Weights of a small image captioner.
Model: 48-pixel images, encoder norm layernorm, encoder activation relu, encoder layers 8, decoder width 128, decoder layers 6.
Rows from block 2 of the text decoder of a small image captioner, named by matrix and row number. Rows with one number belong to one neuron. Each number is 500 + 25 x the weight over its row's rms, rounded and kept within 0 to 999. All counts start at 0. Numbers have three digits each.
After each neuron's rows are labels from the 100 texts, of 14976, where the neuron reaches its highest value: "fires on" is the input token at the peak. Only what is clearly more common there than usual is listed. The data: regions of photos with short descriptions (Visual Genome).
# fc1: MLP up (decoder.blocks.2.mlp.fc1.weight, 512x128), inputs 0-127
# fc2: MLP down (decoder.blocks.2.mlp.fc2.weight, 128x512, transposed), outputs 0-127

fc1.440:509470531478506475475491502537509497500502470509504499481523484494504509454470555513530578484562485453474495522477495536512511494502465511481529507503505522450483520488497488515531493503506520536453510504507511521536544544505518536491459508508484499500480517473547497551460526484521524497482544526470480529498458478510471487488478537526485493499515490514496517494530467495548476499535
fc2.440:495462477480507517464472469503507485479498493502490562495512477481504518522474444460489454491505462464502496507476507553501497489527515438499522452528513522479476494497493510526512534485503467520507511545513489474469473454511495474484487501536460519479510521535501480580515501529509475487485547497495528503512493507535486484518500490493493508507504489532507482519542541491495487536566
fires on: "."; "brown"

fc1.283:457488471465495509450490504508503489497579521480507487477499485517506536477498505486485489509535510484458505538468487503477483533508485484489497497497466514498500459515540512498502546492548511495482489494496514445522512541500470549504485532560511486502508495523503517499469536514507525470530530528532480488506545511452505493488521481547442547485506515511512477472525467475505473488457
fc2.283:499509483557526470505484504512515508503477456496510451513503512488507520494461532531498502490483494489507498522527490497506505490507464502516481472514493488506495556482488476505517462509467493480461504500494467576522515493513553473510503503480473489504489518470513529500483448472482492545467496422492546498513493498529442478540498499475516488543478530453443535524490484477505501511525
fires on: "a"; "flower"; "clouds"; "dressed"

fc1.159:538475528524506492503472434473505508528487496482500489553482510518513459497490534473517535498475505472512499484495487491458512494472541490470501493510482475522502466493480482463490526546482503534549498485484498478541491466520494508503481461473502482536477497470488520453530503487448522498484441566504507502507512493519517508531480481482492499490519537484498521473453514456478543522547
fc2.159:508477485450533531477476461504521554469528473473452496492508473520471488480536521510441497468514534512518509501464448448482486517519499518473531514500507472480517542520494527509469531518488502509493469533516509466495484493501494491503468524519529486550496511491462475482516473515504528479492499495517524508476422496481518489509522440504474494489486497547526486533484501478463492516477
fires on: "of"

fc1.461:502502514514516490554494485493517486519502497493515572527491470530501491471533494468510465501512475528469501533491546476470530493486509474489503519468489525517435549504523518482458523506509480475524495504491511504523481524502497504487506483521515493527499496490527485485445537479474529536506466484486545528500509487526446509490515539503515472475555522492492506560517481507471528546446
fc2.461:511506536471515505515502472553489466487514491503520483464479502514504508509531471507514515547486503486514536501459495472526523540506452499496564492509514527487497482546475516525483504457485478511503485522508493486499515520413525500472484485484479515492482502504558507529517505495534500491521496521507499512552484489509544503501444525498522500500485495457449499517525507490539567534464
fires on: "and"; "wires"; "are"

fc1.361:505486513463527501438483481485471530487492481467503573492496532502500514495470543532537537514503484477506479521445451516509500486515515493497442532522483529477513468493492498525494496521536494505505499519486484523531482500505517472526456544535527517494488507484552497530470526519505496491508504491515480510482492509464474529509491493549491527508545519562503454487515460517518483498542
fc2.361:552510549507528487515526496458530464513443520526494497478485488522483492511514452481523498500501518505494468472476536514519493490472492476468537466497466510506450514511435484528512535507502498551551523529510506488511546477506502488475506486526474550506480482510496516513524469487484474561490529450521485514530512530488495463505495547480502481504509539490492491535531521479517490510523
fires on: "a"; "long"; "short"; "and"

fc1.143:547493535499511466523472521520489537526487516468515526528467495547519473506528523473492507531497519473501482459497510499485484523515589489490493533502461493512512498470509502454492534544479507512476467471496492491542483462506489474516482497508536487526458510459517537477526528495458524510448501562486510507433483492519515500519502495512523488480512494531473520505490494474501513517524
fc2.143:490522508466534474476517465521493558498488477469492491489521473508506487482510504532485510493495504532553522545501480488508523531504512499486520534500528483496526543515491485508471495560504505532495482500464492481534510526519491514454500521518537486509504481536460472479519445496519485508497501491489493515468420467482522514546546459478477517466453512554509516501479491459492512512474
fires on: "of"; "for"; "to"; "word"

fc1.169:509478489471483455445448532510505481561466490514541487506510509511544517497498515466515506491508483481476487469481523520498523548474543485502471516491501510479516517478539484471498559522520464505489507522477532447532535496488459513528524492514534493555488510489482512515508527566534523487516454490526494509525501497508491513478482516484455515512508509535543484489527479497519509496531
fc2.169:527519496489485462506519478452490469509517491531488511458506469516511494558504483470510498498547487472474499516544514534495482531504480519532496543548480521502493517500513504470499543475488475537481471547524477501516536438496477506517490524516470481472491511507448469465477450488467481520504478459538481489521495542483504475496527524497480480512537543497555508489495497517501461500495
fires on: "."; "clouds"; "bus"; "zebra"

fc1.188:483474541525516455463460530472509488503476512483491482492511536511507512502525511485498512537475492467532506444457496521505485546494505456539485489511526507518515532509473498452475554522496516473513541491452497473501490512499448503542542473490494507501535487497498524520465499474521513530488438495519555532501480472536523472512466499523503496513513505555495525503518522504509535501487
fc2.188:522521476505497548504506469438463502477529519504476443494512482465534489511491485513532515471515489550515512517554498476512500474510456489496488501484488492535510471535536525470535495459517501524478507528467488512468473449505540508461482514520506480523483544506484494477519527514469505564471509519491491510490510517494510451515511524485495538512521473485522455486494552517463515490514
fires on: "."; "car"; "road"; "there"

fc1.165:535464535518491514528487536441477544529536528474506509424474515508482519488530492524507540485484486488493526499494466466478496506528504491468500540499527500527502527526513524490462523479515532491478521489518516478550483497484531495520480489545506488514477460490525484496460510548532517479508481506515532513480480437474488488511501548478487496507561520509519504472488534471510483481515
fc2.165:511504537533504504522504462516528498515477497478441502501496456535498487554527491510536513501500471500489459470559540520496503454489457513499467500534512469540500503515485520477518502518511476497543541464477508476482492502513498440478526469465501501518484453541499487504511490464478537506524497504479531500531513514535490484506494499516551496505489482478539549493497565494497491519469
fires on: "a"; "donut"; "is"; "of"

fc1.406:492470482528440496482457511497494473528458505507507504504479510536503524509508478501514509536544493516478512494492492512489513533523501500542514540473524474495503520517490497493482536498508455515512515515481466467505550517498540516507522530508461508509464530483465543598486452536516476464516469475491507537496517510496517512512477478522502511506452550499514510479518505500532544538507
fc2.406:491482477499484528500514484475542530542577544537500476464489513446503522532512461499546496471452506476466537521528494529503476468496515555448492535546532515487521522506525519506494503494524501513490493492495472502441510494484466497480462486509468502476479485485509499467524485505494497507526479486506519479480477478528500456495526489441499524478504527509506468513464515500510503482473
fires on: "."; "sky"; "body"

fc1.497:486469526524496503499500506518528465506492477459496467480517427505516509473514524482523487518532527493455493476476485485475534483450499506483513466490510547445442505473463514470510488512471524524512466534495524511486503537494519477517479512492506502510499499484505487500499508473492543466520439494502503561508535467553457513493481516483461470487513484530511470531509482489505510494448
fc2.497:521505517549540513481486499512526526476479487522527461520512531499456511538499461459500487480514496503523492472481503519532509478471509477500494465494530494516488493483463476518480493537555501453531529504499516499482491502528515528549510525519500546469530453505509507475490486546535546561505501532503466486475521497530547509511478509511544502479513469518469492445509499493522507481547
fires on: "and"; "air"

fc1.87:505477511553481487534475484509491514502511505530479536475484527500490463482428479482508529501497514487500514473536475436459506481538499485477469456477519507532529487509534474471472548531507501516486525502484495480541491491512491521528510471504499509492491477529456492540479470524483488476489453488507540489490535524533520467494424502501496504512496489494501458508517483564492510519485
fc2.87:543481477494527495515503480492504474511499501494492497471473594507484506474476503483506463466599530528504479497513514524518501465543494496484491493501500540554514529488496512522482488505546499506465494491500478490476553468497483493475500485503522499500451513496495513515510513501541498537552530499523492469494500482486537499523479534509492493476526486498521535465503510541561492480478
fires on: "a"; "fence"; "grass"

fc1.495:512473474503447489484515504482517501503516446493535486479437457522502540516482478490487492519522496500496529511491493481510491526490470478518558469483515518528502446487508492490469511491493493506464531478481547450470493479512545583532497529510449548469498511510521499548517485513486502508501511523534494509523494482546485482539484481500498491502480501487520454497540475508517488478479
fc2.495:521509516483453478512481530507505511529528554498510510468497549495494548489489523485486495535496495533488481445476504524485520544490519485467525505529489497499520534521510476471482508514459552471477449537507493533492519515529436518489515496490503471539471517467521507475501517519468486489516520477518491485462497518524517494491487497492498521452467518557494499500496476482454492449551
fires on: "and"; "is"; "color"; "in"

fc1.75:495508529494506453481504518476511486526487460523488473499518508526511522478478489476501547511511494505497477517515531491451553482531466481517472454543512508520485494462473483480474520553517514524520522505494474468533488500528524540492484472517461495469488514475463526488449488536463447500520505494495497509528500474531531485562531528486472540500493523524493476499511473538546475512517
fc2.75:487494532494512481537511511495507497517515478484523503492533568510435473500476528522493504487561535508478520479509493519473491458487518479513495476501541477562485521494497497516474485455492541490504514505513438465486519482444493510477518491486507467469555485514497542513521547477512512501521507515504534506460487495480532530504476529492514470507480492505489544534515508465535528466492
fires on: "a"

fc1.352:463500486523499435545503496529471457507535479478517515475572523515495507476442487505512523491475474508515477487470517502478463505472503494501467474504478482524508486480487486502512523484516505534510501456514497509510548537518478499520448517544535493494505484479463531487478528517511520525521535505535512484484534473486517511544551519542514476491496522482440509515528496493548502495497
fc2.352:466510494518531501472449526512537469473502508528518490488508500508522509479526519455484453447487481538467512522507497491510499486539536488513470470453512504495519527493472499533504480543516493509498500509456479496511476463462491508445508482492508521549519498526476527503507436508507460478521467481532510469483527471492502493472470467477474479482491501499550507490531427470486516500497
fires on: "a"; "pointing"; "looking"

fc1.349:494493477539495493490488495494492470501521463489570472505497472472472522507524504519561503465509506465487505522504482476480500534449456498480533527518536489528493517496490488504502526479517530487456509496503538485521496509490488519534474544526528514508517451510503498515491496441516542518544466502514515535464496487531506476519481492523449504511519560484513484561504496491537502498457
fc2.349:521554482514497491480485490557482505498492509525513488567504516497487493469537523505488488480478491485486486499459517491489535489460506460493500497453552456509493521521477486538499477490515498456484512503478497524500433498526509485498516467530508471497490505450483471478519440496527527560474516471497496513483539494494429475493497494472502512496535526495463474523494509472520503532515
fires on: "and"; "has"; "wearing"

fc1.27:504476516496459513452487469543508478521527458496485486513485517478481519496490536540512581471506513478502474473530503462510514479511495505531514464539490518498467525515490505497515518520508542500509487521511464490525516492505502556537504489522524510507497493512521516492492470472516501459503518538471512540492523495541501495474448499502450542506519517503549489467434451506532504486523
fc2.27:493468503520485529506464483456498466467476480514492472529513451503506490493488467460518438474545512491438518537471480543499513486489491463471504543510537471441514519486454491519482494524502496500524465514501481489488523496493493472514536502530474536467539480498528513519531440525499488495489519478471506517542526492472468503476480515487498523463522498509461492473491493508540505508500
fires on: "and"; "a"; "red"; "are"

fc1.382:505478506490504472499485488481482500530517493498540461500515497508481489478464552502459511468511513504490471500480472459504495463469512485485516497528501484486525508477467519507501514468494537470448477461481536473573527546475463531514498519502508524537491449504510542506456540492465545482519475499500491515486518531492517493465505523512501476475514528578497513508511466483499512474458
fc2.382:482550472507485465492528481470508492488511499495435523532535496475541535532505517538478521534509483518516490510504506509489442506477529519475459522506484460490501519471469519493546449519521478520524495479516524488486516477513484467501508524527494530483502559495503518508498468517507518548509474498529510496536494490503449479487517491507479457498491555498453510483504519526568476484518
fires on: "and"; "pink"; "yellow"; "purple"

fc1.451:515506461510489489523454490512501517519493489501477505512499513500511520471491544478545513505500475517510511475495542448496555516519504494563483476495513494502480560498500506504493501527500491451544482514503504494487511424554516513494529500528498507465523538460477514518517479542459515503558489483468480500491504482464507494506547542535492469505472526473531521517466467530516504506512
fc2.451:483488447507488439488498532516512484495499493491543534522526497519543519526449509493474494516566492485526479496508488520498467533455483508511466476460538484499489510519512492513491477516513493503475462470480501487533504524490483487477485492505509532513505497535476551514513465457549442526510520505534529496484501495522501527529499467534498538510488491528555500493543458505474519537477
fires on: "a"; "is"

fc1.437:497473508504464506492448496524479502489510503441500486456518508561537488503436531506493552487491475477493503490494463471519489516464489492504512543528490508447462503505475514503489514515522478472491494484485540478481488514517556496503424519531489513541456506488505495526516465515501478485491452507502522529500491509476492509475540460501476478496517521477510479495503528514477443469492
fc2.437:510528516527547464484522535498516502451482502458536520521504468487515494481472504510490480483543528507455478513481477491519490467560503538534512507502490508472461491516459483515525479461487490491456494491491474473490505506464492515479485509565471495501490498509498517491485500496508461466513483530504498481470519479483486516529483540519480549455479509491505506502490474512523542410537
fires on: "of"; "is"

fc1.319:557509490539511484524497473474511507567499444494518518493487513534515483494503560467504519498512511507496489473511501489499532486492477484524541484514463500515468489485496506518464495504521542514474467494489507471515477519517536528529501473489520552498479497487511513484496522527452497537506473577518481565510484473504507465547502516543499489458494520537506501520485463492538493470491
fc2.319:505502563498460479505487536495525500517521499495507492514500556530487550461533485543477501486489471503477504513491517532469554492533503495516507495517529528505533530472507528552515496489499446490477515512533480518463481491532458510516493471499481481489466497526497521557513536501525491534518534500499532510520489479505487526488471500542478476540523503512482487504461466548515502439514
fires on: "and"; ","; "to"

fc1.151:475500498493481431492457502501472516576494490495488462486487525534561476485511490506489516500485476514509473501474513512504523529520507485567524469506469536476488504528509542540484541542504513514490520523501529491476520500531490493493471498482516506569500554500487511501476525520490509507478437509522474521511498501517511552508512486533477463526486465512472513536490480481487481513496
fc2.151:474458479544515541487525482525459497492444495521488508524510556460504521506496485480509469555485518507528496524516520495510488494502531536537491490445554525502505490467513526500509521504511527514465486484530486505526473475505499480476514487480492490496452480494476512485517498496512514483488538506521507536527404470519539521494524478493497539464550526497525475502524497511468491499483
fires on: "."