From a checkpoint of a small image captioner.
Data: trained on regions of photos with short descriptions (Visual Genome), 203450 training examples.
Rows from block 2 of the image encoder of a small image captioner, named by matrix and row number. Rows with one number belong to one neuron. Each number is 128 + 32 x the weight over its row's rms, rounded and kept within 0 to 255. All counts start at 0. After the name is the row's rms in percent of the matrix's.
After each neuron's rows are labels from the 100 images, of 14976, where the neuron reaches its highest value: "responds to" is what is common among them. Only what is clearly more common there than usual is listed. The data: regions of photos with short descriptions (Visual Genome).
# fc1: MLP up (encoder.blocks.2.mlp.fc1.weight, 512x128), inputs 0-63
# fc2: MLP down (encoder.blocks.2.mlp.fc2.weight, 128x512, transposed), outputs 0-63

fc1.276 067 [129 113 160 150  58 115 120 142 122 175  78  86 114 107 115 160 130  95 141 159 151  94 172 164 130 160 104  69 144 139 231 134 167 109 106 108 137  95 202 118 112 152 130 126  86  88  73 118 115  64  94  76 112 121 103 134  70 152  69 186 126 147 145 120]
fc2.276 067 [129 160  99 131  90 169 138 117 133 107 135 117 160 162 126 106 184 156  90  93 133 165 124 109 118 126 109 118 116 188 101 104  92 188 143 174 125 142 121 131  76  74 146  90 135  95 143 119 132 124 129 121 134 132 151 109 129  99 110  98 105 148 107 134]
responds to: text has "red"

fc1.510 086 [130 125  95 138 141  96 221 102  39 147 128 142 144 138 114 116 112 137 138 132 160 109 131 201  72 162  43 118 110 134 125 131 136 133 110 153 162  85 128 132 123 181 149 114 143  76 122 113  90 107 100  96 170 161 143 165 127 145 114 110 155 124 116  98]
fc2.510 086 [170 119 168 126 118 181 143 151 144 165 147 116 152 124 151 118 134 157 111 148  93 190 130 149 134 149 158 102 154 145 122 138  98 151  44 116 136 143 152 101 141  94 129  64  73 145 101 131 152  79 143 164 160 122  98  97 155 122  70 151 106 176 146 144]
responds to: text has "green"

fc1.68 099 [141 122  84 144 172  94 145 104 103 137  99 164 142  98 104 118 110 132 129 160 189  99 131 163  48 187 113 147 103 116 122 101 140  75 111 144 169 124  99 133 107 150 158 105 151  93  95  89  79 123  80 108 156 104 139 172 164 136 126  96 134  98 110  83]
fc2.68 100 [150 127 203 144 112 165 130 164 116 151 171  77 106 181 131 103 133 112 176 111  99 160 111 154 180 154 133 106 158 123 142 168 121 187 128 101 126 156 136  82 152 115 118  69  25 142  99 149 166  76 140 152 157 116 118 117 167 133  94 168 135 167 155 151]
responds to: text has "green"

fc1.84 088 [148 118 146 116 125 120 226 159  91 142  96 120 138  64  91 124 148 132 142 133 129 138 196 168  98 152  91  92 141 127 162 124 135 118 122 114 149  72 124  75 124 173 138 118 131  96  79 120  81  90 118 130 190 130 152 195 106 165 108 104 156 153 133 158]
fc2.84 086 [126 131 130 113 122  66 139 153 133 136 125 176 168 161 126  96 149  49 127 181 157 118 163 140 107 121 143 121 210 156 137 153 115 118 114 110 147 113 123 104 100 141 143 166 133 139  85 143 116 110 141 100 148 181  97 112  71 124 107 134 136 103 133  75]
responds to: text has "red"

fc1.192 115 [148 102  97 128 136 130 146 102 143 164 115 125 136 111 163 153 145 149  98 149 146 123 108 179  84 182 112  82 100  95 156 149 142  69  59 185 160  95 106  89 117  97 163  87 108  84 118 124 124  77 112 136 162 153 155 105 188 143  59 112 126 158  84 109]
fc2.192 122 [145 129 129 129 177 104 101 126 182  80  86 167  92 113 110 119 163 125 113 125 104 154 159 121 180 137 134 116  51  93 111  99 115  91  92 169 165 158 161 102 219 144 119  91 148 147 100 122 103  98 202 103 103 117 102 137 106 159 129 159 141 132  99 118]
responds to: text has "blue"

fc1.249 081 [ 84 153 124  79 148  76 127 152 127  99 144 130 135 128 139 171 106  74 187 133 105  82 119 123 159 130 135 156 194 139 109 121 147 127 130  63 127 156 142 164 164 121  84  91 148 116 119 152 137 138 135  94  65  98  67 123  84 129 130 220 141 110 200  86]
fc2.249 097 [125 118 159 149 161 144 146 168 157 139 146  88  85 111  87 140 126 124 141 154 126 147 147 160 127 118 125 126 172 146 140 101 135 162 123  59  83  98  93 178 143 129 104  78 235 165 105 113  74 148 151 120  78 126 119 134  91 103 119 117 132 167 178 166]
responds to: text has "red"

fc1.386 110 [139 121 143 147 138  81 245 125  90 158 100 112 125  89  82 141 155 130 139 127 134 128 154 175  89 151  57 136 134 145 146 127 111 141 123 127 108  55 150  96 130 186 150 111 161  83  99 102  79  97 111 104 122 134 140 187 148 133 111  98 178 149 120 130]
fc2.386 105 [143 132 198 145 161 101 158 132 131 125 120 123 147  86 124 112 143 119 146 127  88 144 133 113 111 156 142 103 153 101 134 168 119  65  56 138 135 137 106  84 180 136 124 115  97 120  80 119 128  85 143 135 146 136  79 149 154 136  68 138 158 161 132 135]
responds to: text has "blue"

fc1.238 079 [148 132 156 138 174 163 168 129 161 161  96 101 127  67 122 137  77 149 104 164 128 139 163 227  50 157 128 114 152 147 176 108 120 101  66 156 109  66 140  93 119 116 133 141 169  65  71 117  89  68  77  92 123 161 115 111  91 151  75  93 117 144 123 112]
fc2.238 079 [109 108 107  89 143 201 130 155  91  93  93 132 119 121  98 121 146 101 106 110 128 152 154  99 150 133 140 137 140 136 116  76 145 115 190 104 134 113 126 136 141 100 107 186 119 138 146 112 161 150 166 129 148  62 150 138 137 186 209 120  32 107  81 141]
responds to: text has "blue"

fc1.46 073 [ 91 131  73 151 164  78 122 130 134 149 116 137 168  62 105 117 115 116 107 152 178  99 116 161  65 181 135  90 124 134 134 110 150 117 108 147 170 135 106 157  96 136 143 124 137  98 103 112  80 121  58  84 127 112 114 177 132 161 122 124 127 107 150  72]
fc2.46 082 [151 141 191 130 121 163 130 153 136 150 153  77 118 205 124 108 123 132 156 125 126 145 109 174 158 167 125 137 155 158 124 118 111 183 117 101 154 197 169  73 134 105 122  84  18 144 112 131 141  97 121 132 148 135  99 124 148 143  79 157 151 140 173 124]
responds to: text has "green"

fc1.137 096 [105  82 124 135 122  93 163 151  78 155 138 114 132  96 131 151  80  80 167 131 114  92 117 126 139 162 162  99 123  83 165 174 188 138 127 111 107 100  77 123 165 152  90  77  44  89  52 166 146 108 106  97 153  97 133 156 157 130  99 139 151 158 183 118]
fc2.137 107 [134 149  42 123 172 135 116  85 133 108 128 197 161 127 118 119 115  85  85 153 198 126 140 139  88 126  92 124 145 173 110 122 120 112 126 126 165 110 105 170  36 113 152  68 190 143 132 138 127 126 120 111 143 130 104  97 127 149 154  93 114  90 135 106]
responds to: text has "red"

fc1.372 127 [131  86 138 129 113  57 178 129 106 160  43 143 109 151 110 171 148 115 135  91 139  82 131 135 138 136 124  99 126 109 195 144 134 116 125 117 130 108 160  87 137 170 138 101  83 107  43  79 144  99 105 143 149 138 160 176 153 140 102 135 185 152 150 121]
fc2.372 136 [157 118  77 168 174 140 103 118 118 122  98 166 127 139 100  65  99  96 149 166 153 125 168 112 151 139 171 104 109 118 160 148 171  79 107 126 171 143 103 196  95 117 155 116  79 137 115 121 192 112  98 122 158  96 153 151 122 172 131 146 103  93  90 121]
responds to: text has "red"

fc1.170 126 [121 117 116 122 164 115 132 117 176 174  81 124 136  78 180 135 110 158  83 146 155 126 130 164  88 194 156 106 113 117 132 144 140  67  70 184 138  86 118  94 113 105 172 102 138  66 115 109 124  94 104 118 140 176 132 107 178 142  41 107 137 140  96 107]
fc2.170 127 [127 139 155 151 181  98 104 161 196  90  40 151  86  97  87 113 128 119 136 144  81 167 173  89 189 149 161 108 122  96 121 102 143  69 133 137 136 167 177 155 180 129 108 137 136 133  70  91 105 126 179 120 107 108 104 163 132 178 138 152 157 117 102 154]
responds to: text has "blue"

fc1.290 094 [114 131  83 160 189  88 148  98 107 140  79 160 151  75 100 116  86 118 128 158 179 107 142 173  54 204 117 141 116 134 126 103 145  78 115 140 166 134 125 150 103 140 157 106 141  77 108 110  75 123  71  95 143 120 116 157 161 164 121 101 125 104 102  99]
fc2.290 097 [156 112 195 147 114 176 129 147 107 141 165  81 111 185 131 103 117 136 175 102 110 147 108 171 168 155 125 115 147 122 138 162 110 194 125 104 134 150 141  80 140 117 127  71  10 123 102 140 173  72 123 151 151 111 122 124 167 134  84 160 134 166 166 140]
responds to: text has "green"

fc1.433 101 [ 76 131 113 114 154  85 128  99 107 169 130 141 203 143 166 115  63 125 137 113 130  76 109 154  82 211 157 162 134 134 105 132 184 115 109 148 146  92 109 148 133  96 161  92 133  42 157 132 105 136  90  79 123 160 104 104 157  94 101 112 115 141 103  65]
fc2.433 097 [164 184 175 132 176 137 156 110 120 159 181 119 151  97 155 159 149 135 116 242  61 198 121 130 119 128 105 146 125 122 102  73 113  77  88 114 139 167 162 116 149  93 132 103 164 143  95 120  85 143 111 155 156 138 110 122 137 156 117 111 139 143 133 147]
responds to: text has "green"

fc1.466 099 [ 72 129 134  93 118  52 127 186 126 104 117 113 141 138 125 182 107  91 182 114 114  89 104 129 156 141 150 140 142 108 122 150 165 136 127  83 128  76 116 146 129 145 105  41 100  97  97 175 137 144 150 108  92  91  97 149 145 129 122 194 135 120 173 101]
fc2.466 116 [106  83 106 162 147 117 105 101 161 163 108 137 124  92  84 137  70 109  95 116 203 119 157 149 127 141 102 129 174 140 124 124 171 166 128  90 112 125 131 206 102 117 151 103 205 148 116 108 113 130  87 111  83 156 129 135 101 122 140 121 128 150 146 130]
responds to: text has "red"

fc1.381 105 [150  91 142 139 174 139 188  99  95 188 155 109 139 150 149 149  89 141 124 107 113 127 113 183  70 163 120 135 153 125 134 136 133 126  55 164 122  82  79  66 128 116 144 111 140  64 103 103 119  54 102  91 170 173 147 108 139 114  60 108 117 164 118 127]
fc2.381 110 [126 156 104 118 186 150 110 115 152  54  92 123 130  99 114  87 159 164 126 106  73 163 122  80 175 144 128 158 116 123  81  87 124  84 131 152 162 175 135 130 162 118 103 125 106 111 158 132 125 140 175 148 155  93 102 154 144 172 195 138  69 103  74 130]
responds to: text has "blue"

fc1.200 100 [139 148 181 148 107 112 118 137 127 129  93 109 124 149 104 100 156 125 113 156 104 106 157 149 134 127 109  90 157 162 147 123 127 127 131 142 140 151 168 131 164 156 143 142 144 114 118  90 120  89  16 107 116 160 119 175  94 204  87 117 185 126 135 135]
fc2.200 100 [ 82 111 149 109  60 119  99 190 131 107  96 135 100 162 119 107 124  81 133 109 123 116 166 101 140 137 173 125 155 141 160 132 174 113 176 146 144 117 128 127  97 137 115 167  96 133 134 122 126 182 182 127 116 120 140 115 132  99 171 160  88  75 108 124]
responds to: text has "blue"

fc1.483 104 [115 147 147 136 130  92 158 132 129 121  63 138 125 138  99 118 171 122 125 147 164  99 177 197  96 147  97 114 148 152 135  94 123 107 128 116 175 125 168 122 137 172 152 120 128  78  98 112  95 111  69  96 108 143 131 172 107 179  90 124 187 129 135 101]
fc2.483 101 [110 108 139  89 104 125 139 196 173 106  95 157 104 150 108 133 152  86 145 136 128 138 208 108 146 140 190 132 151 166 166 115 173  86 150 127 165 102 133 141  91 128 122 129  84 118  74 108 105 157 162 106 117 107 131 107 119 132 173 161  95  81 121 102]
responds to: text has "blue"

fc1.388 110 [ 97 144 125  86 153  70 111 173 161 121  91 133 136 137 122 146 111  87 151 155 144 109 154 150 151 180 166  91 154 152 149 134 170 103 124 126 128 150 144 164 137 146 132  74  69  70  92 148 108 131 116  64  69 121  79 145 114 154 128 198 136 110 149  90]
fc2.388 104 [106 125 104 101 103 145  93 136 198 151 110 125 106 104 126 165 124  81  98 121 219 164 168 177 170 147 113 134 137 125 147 117 172 113 120  85 117 150 160 135 154 142 169 116 196 135 109 148 102 149 117  68  46 116 135 125 142 139 147 136 132 118 138 102]
responds to: text has "red"

fc1.468 103 [151 135 124 154 147  71 210 109  95 136  59 164 103 134  74 113 104 138 133 138 184 129 176 153  91 169  97 150  99 142 116 103  86 125 143 139 134  76 151 134 100 187 171 128 168  82  97  78  87 133 105 116 146 130 158 199 160 112 113  97 170 120 123 112]
fc2.468 116 [164 102 140 173 109 138 141 141  94 145 142 128  99 173 119 110 153  90 131 144 133 145 134 122 134  99 136  45  89  98 179 200 117 136 112 117 158 158 150  98 122 148 137  85  50 166  89 115 165  48 118 150 185 130 141 164 109 167  80 130 182 154 141 150]
responds to: text has "green"

fc1.100 106 [120  80 129 128 104 117 177 157  82 163 126 110 115 137 134 158 111  50 180 148 104 118 130 136 139 161 148  95 124  91 188 178 169 137 111 107 107 105  94  90 157 166 106  77  61 104  31 136 149  77 112 122 178 102 146 132 160 131  81 149 141 158 146 131]
fc2.100 112 [140 120  41 139 213 136 100  73 123 133 141 181 169 117 113 112  75 104 125 166 174 126 135 130  93 127 115 159 145 178 103 106 150 111 138 118 174 118  72 200  63 121 148  74 162 138 130 141 136 141 114  83 147 114  93 102 115 150 172 120  91  70 110  91]
responds to: text has "red"

fc1.412 078 [110 118  93 142 161 104 180 132 126 117 101 143 171  85  97 104 113 110 118 149 173  93 116 191  64 174 117 105 126 142 120  98 136  98 127 145 195 110  96 147 118 159 151 140 148  87 101 123  84 130  68  71 143 104 103 184 115 178 138 104 140  83 121  84]
fc2.412 086 [169 110 189 130 110 181 127 162 124 141 147  98 115 177 135 101 148 133 157  94 117 161 116 150 155 159 127 117 165 138 131 143 110 180 117  98 138 169 149  84 133 102 118  80  10 138  95 139 152  98 135 142 165 129 109 115 150 142  95 172 138 156 173 138]
responds to: text has "green"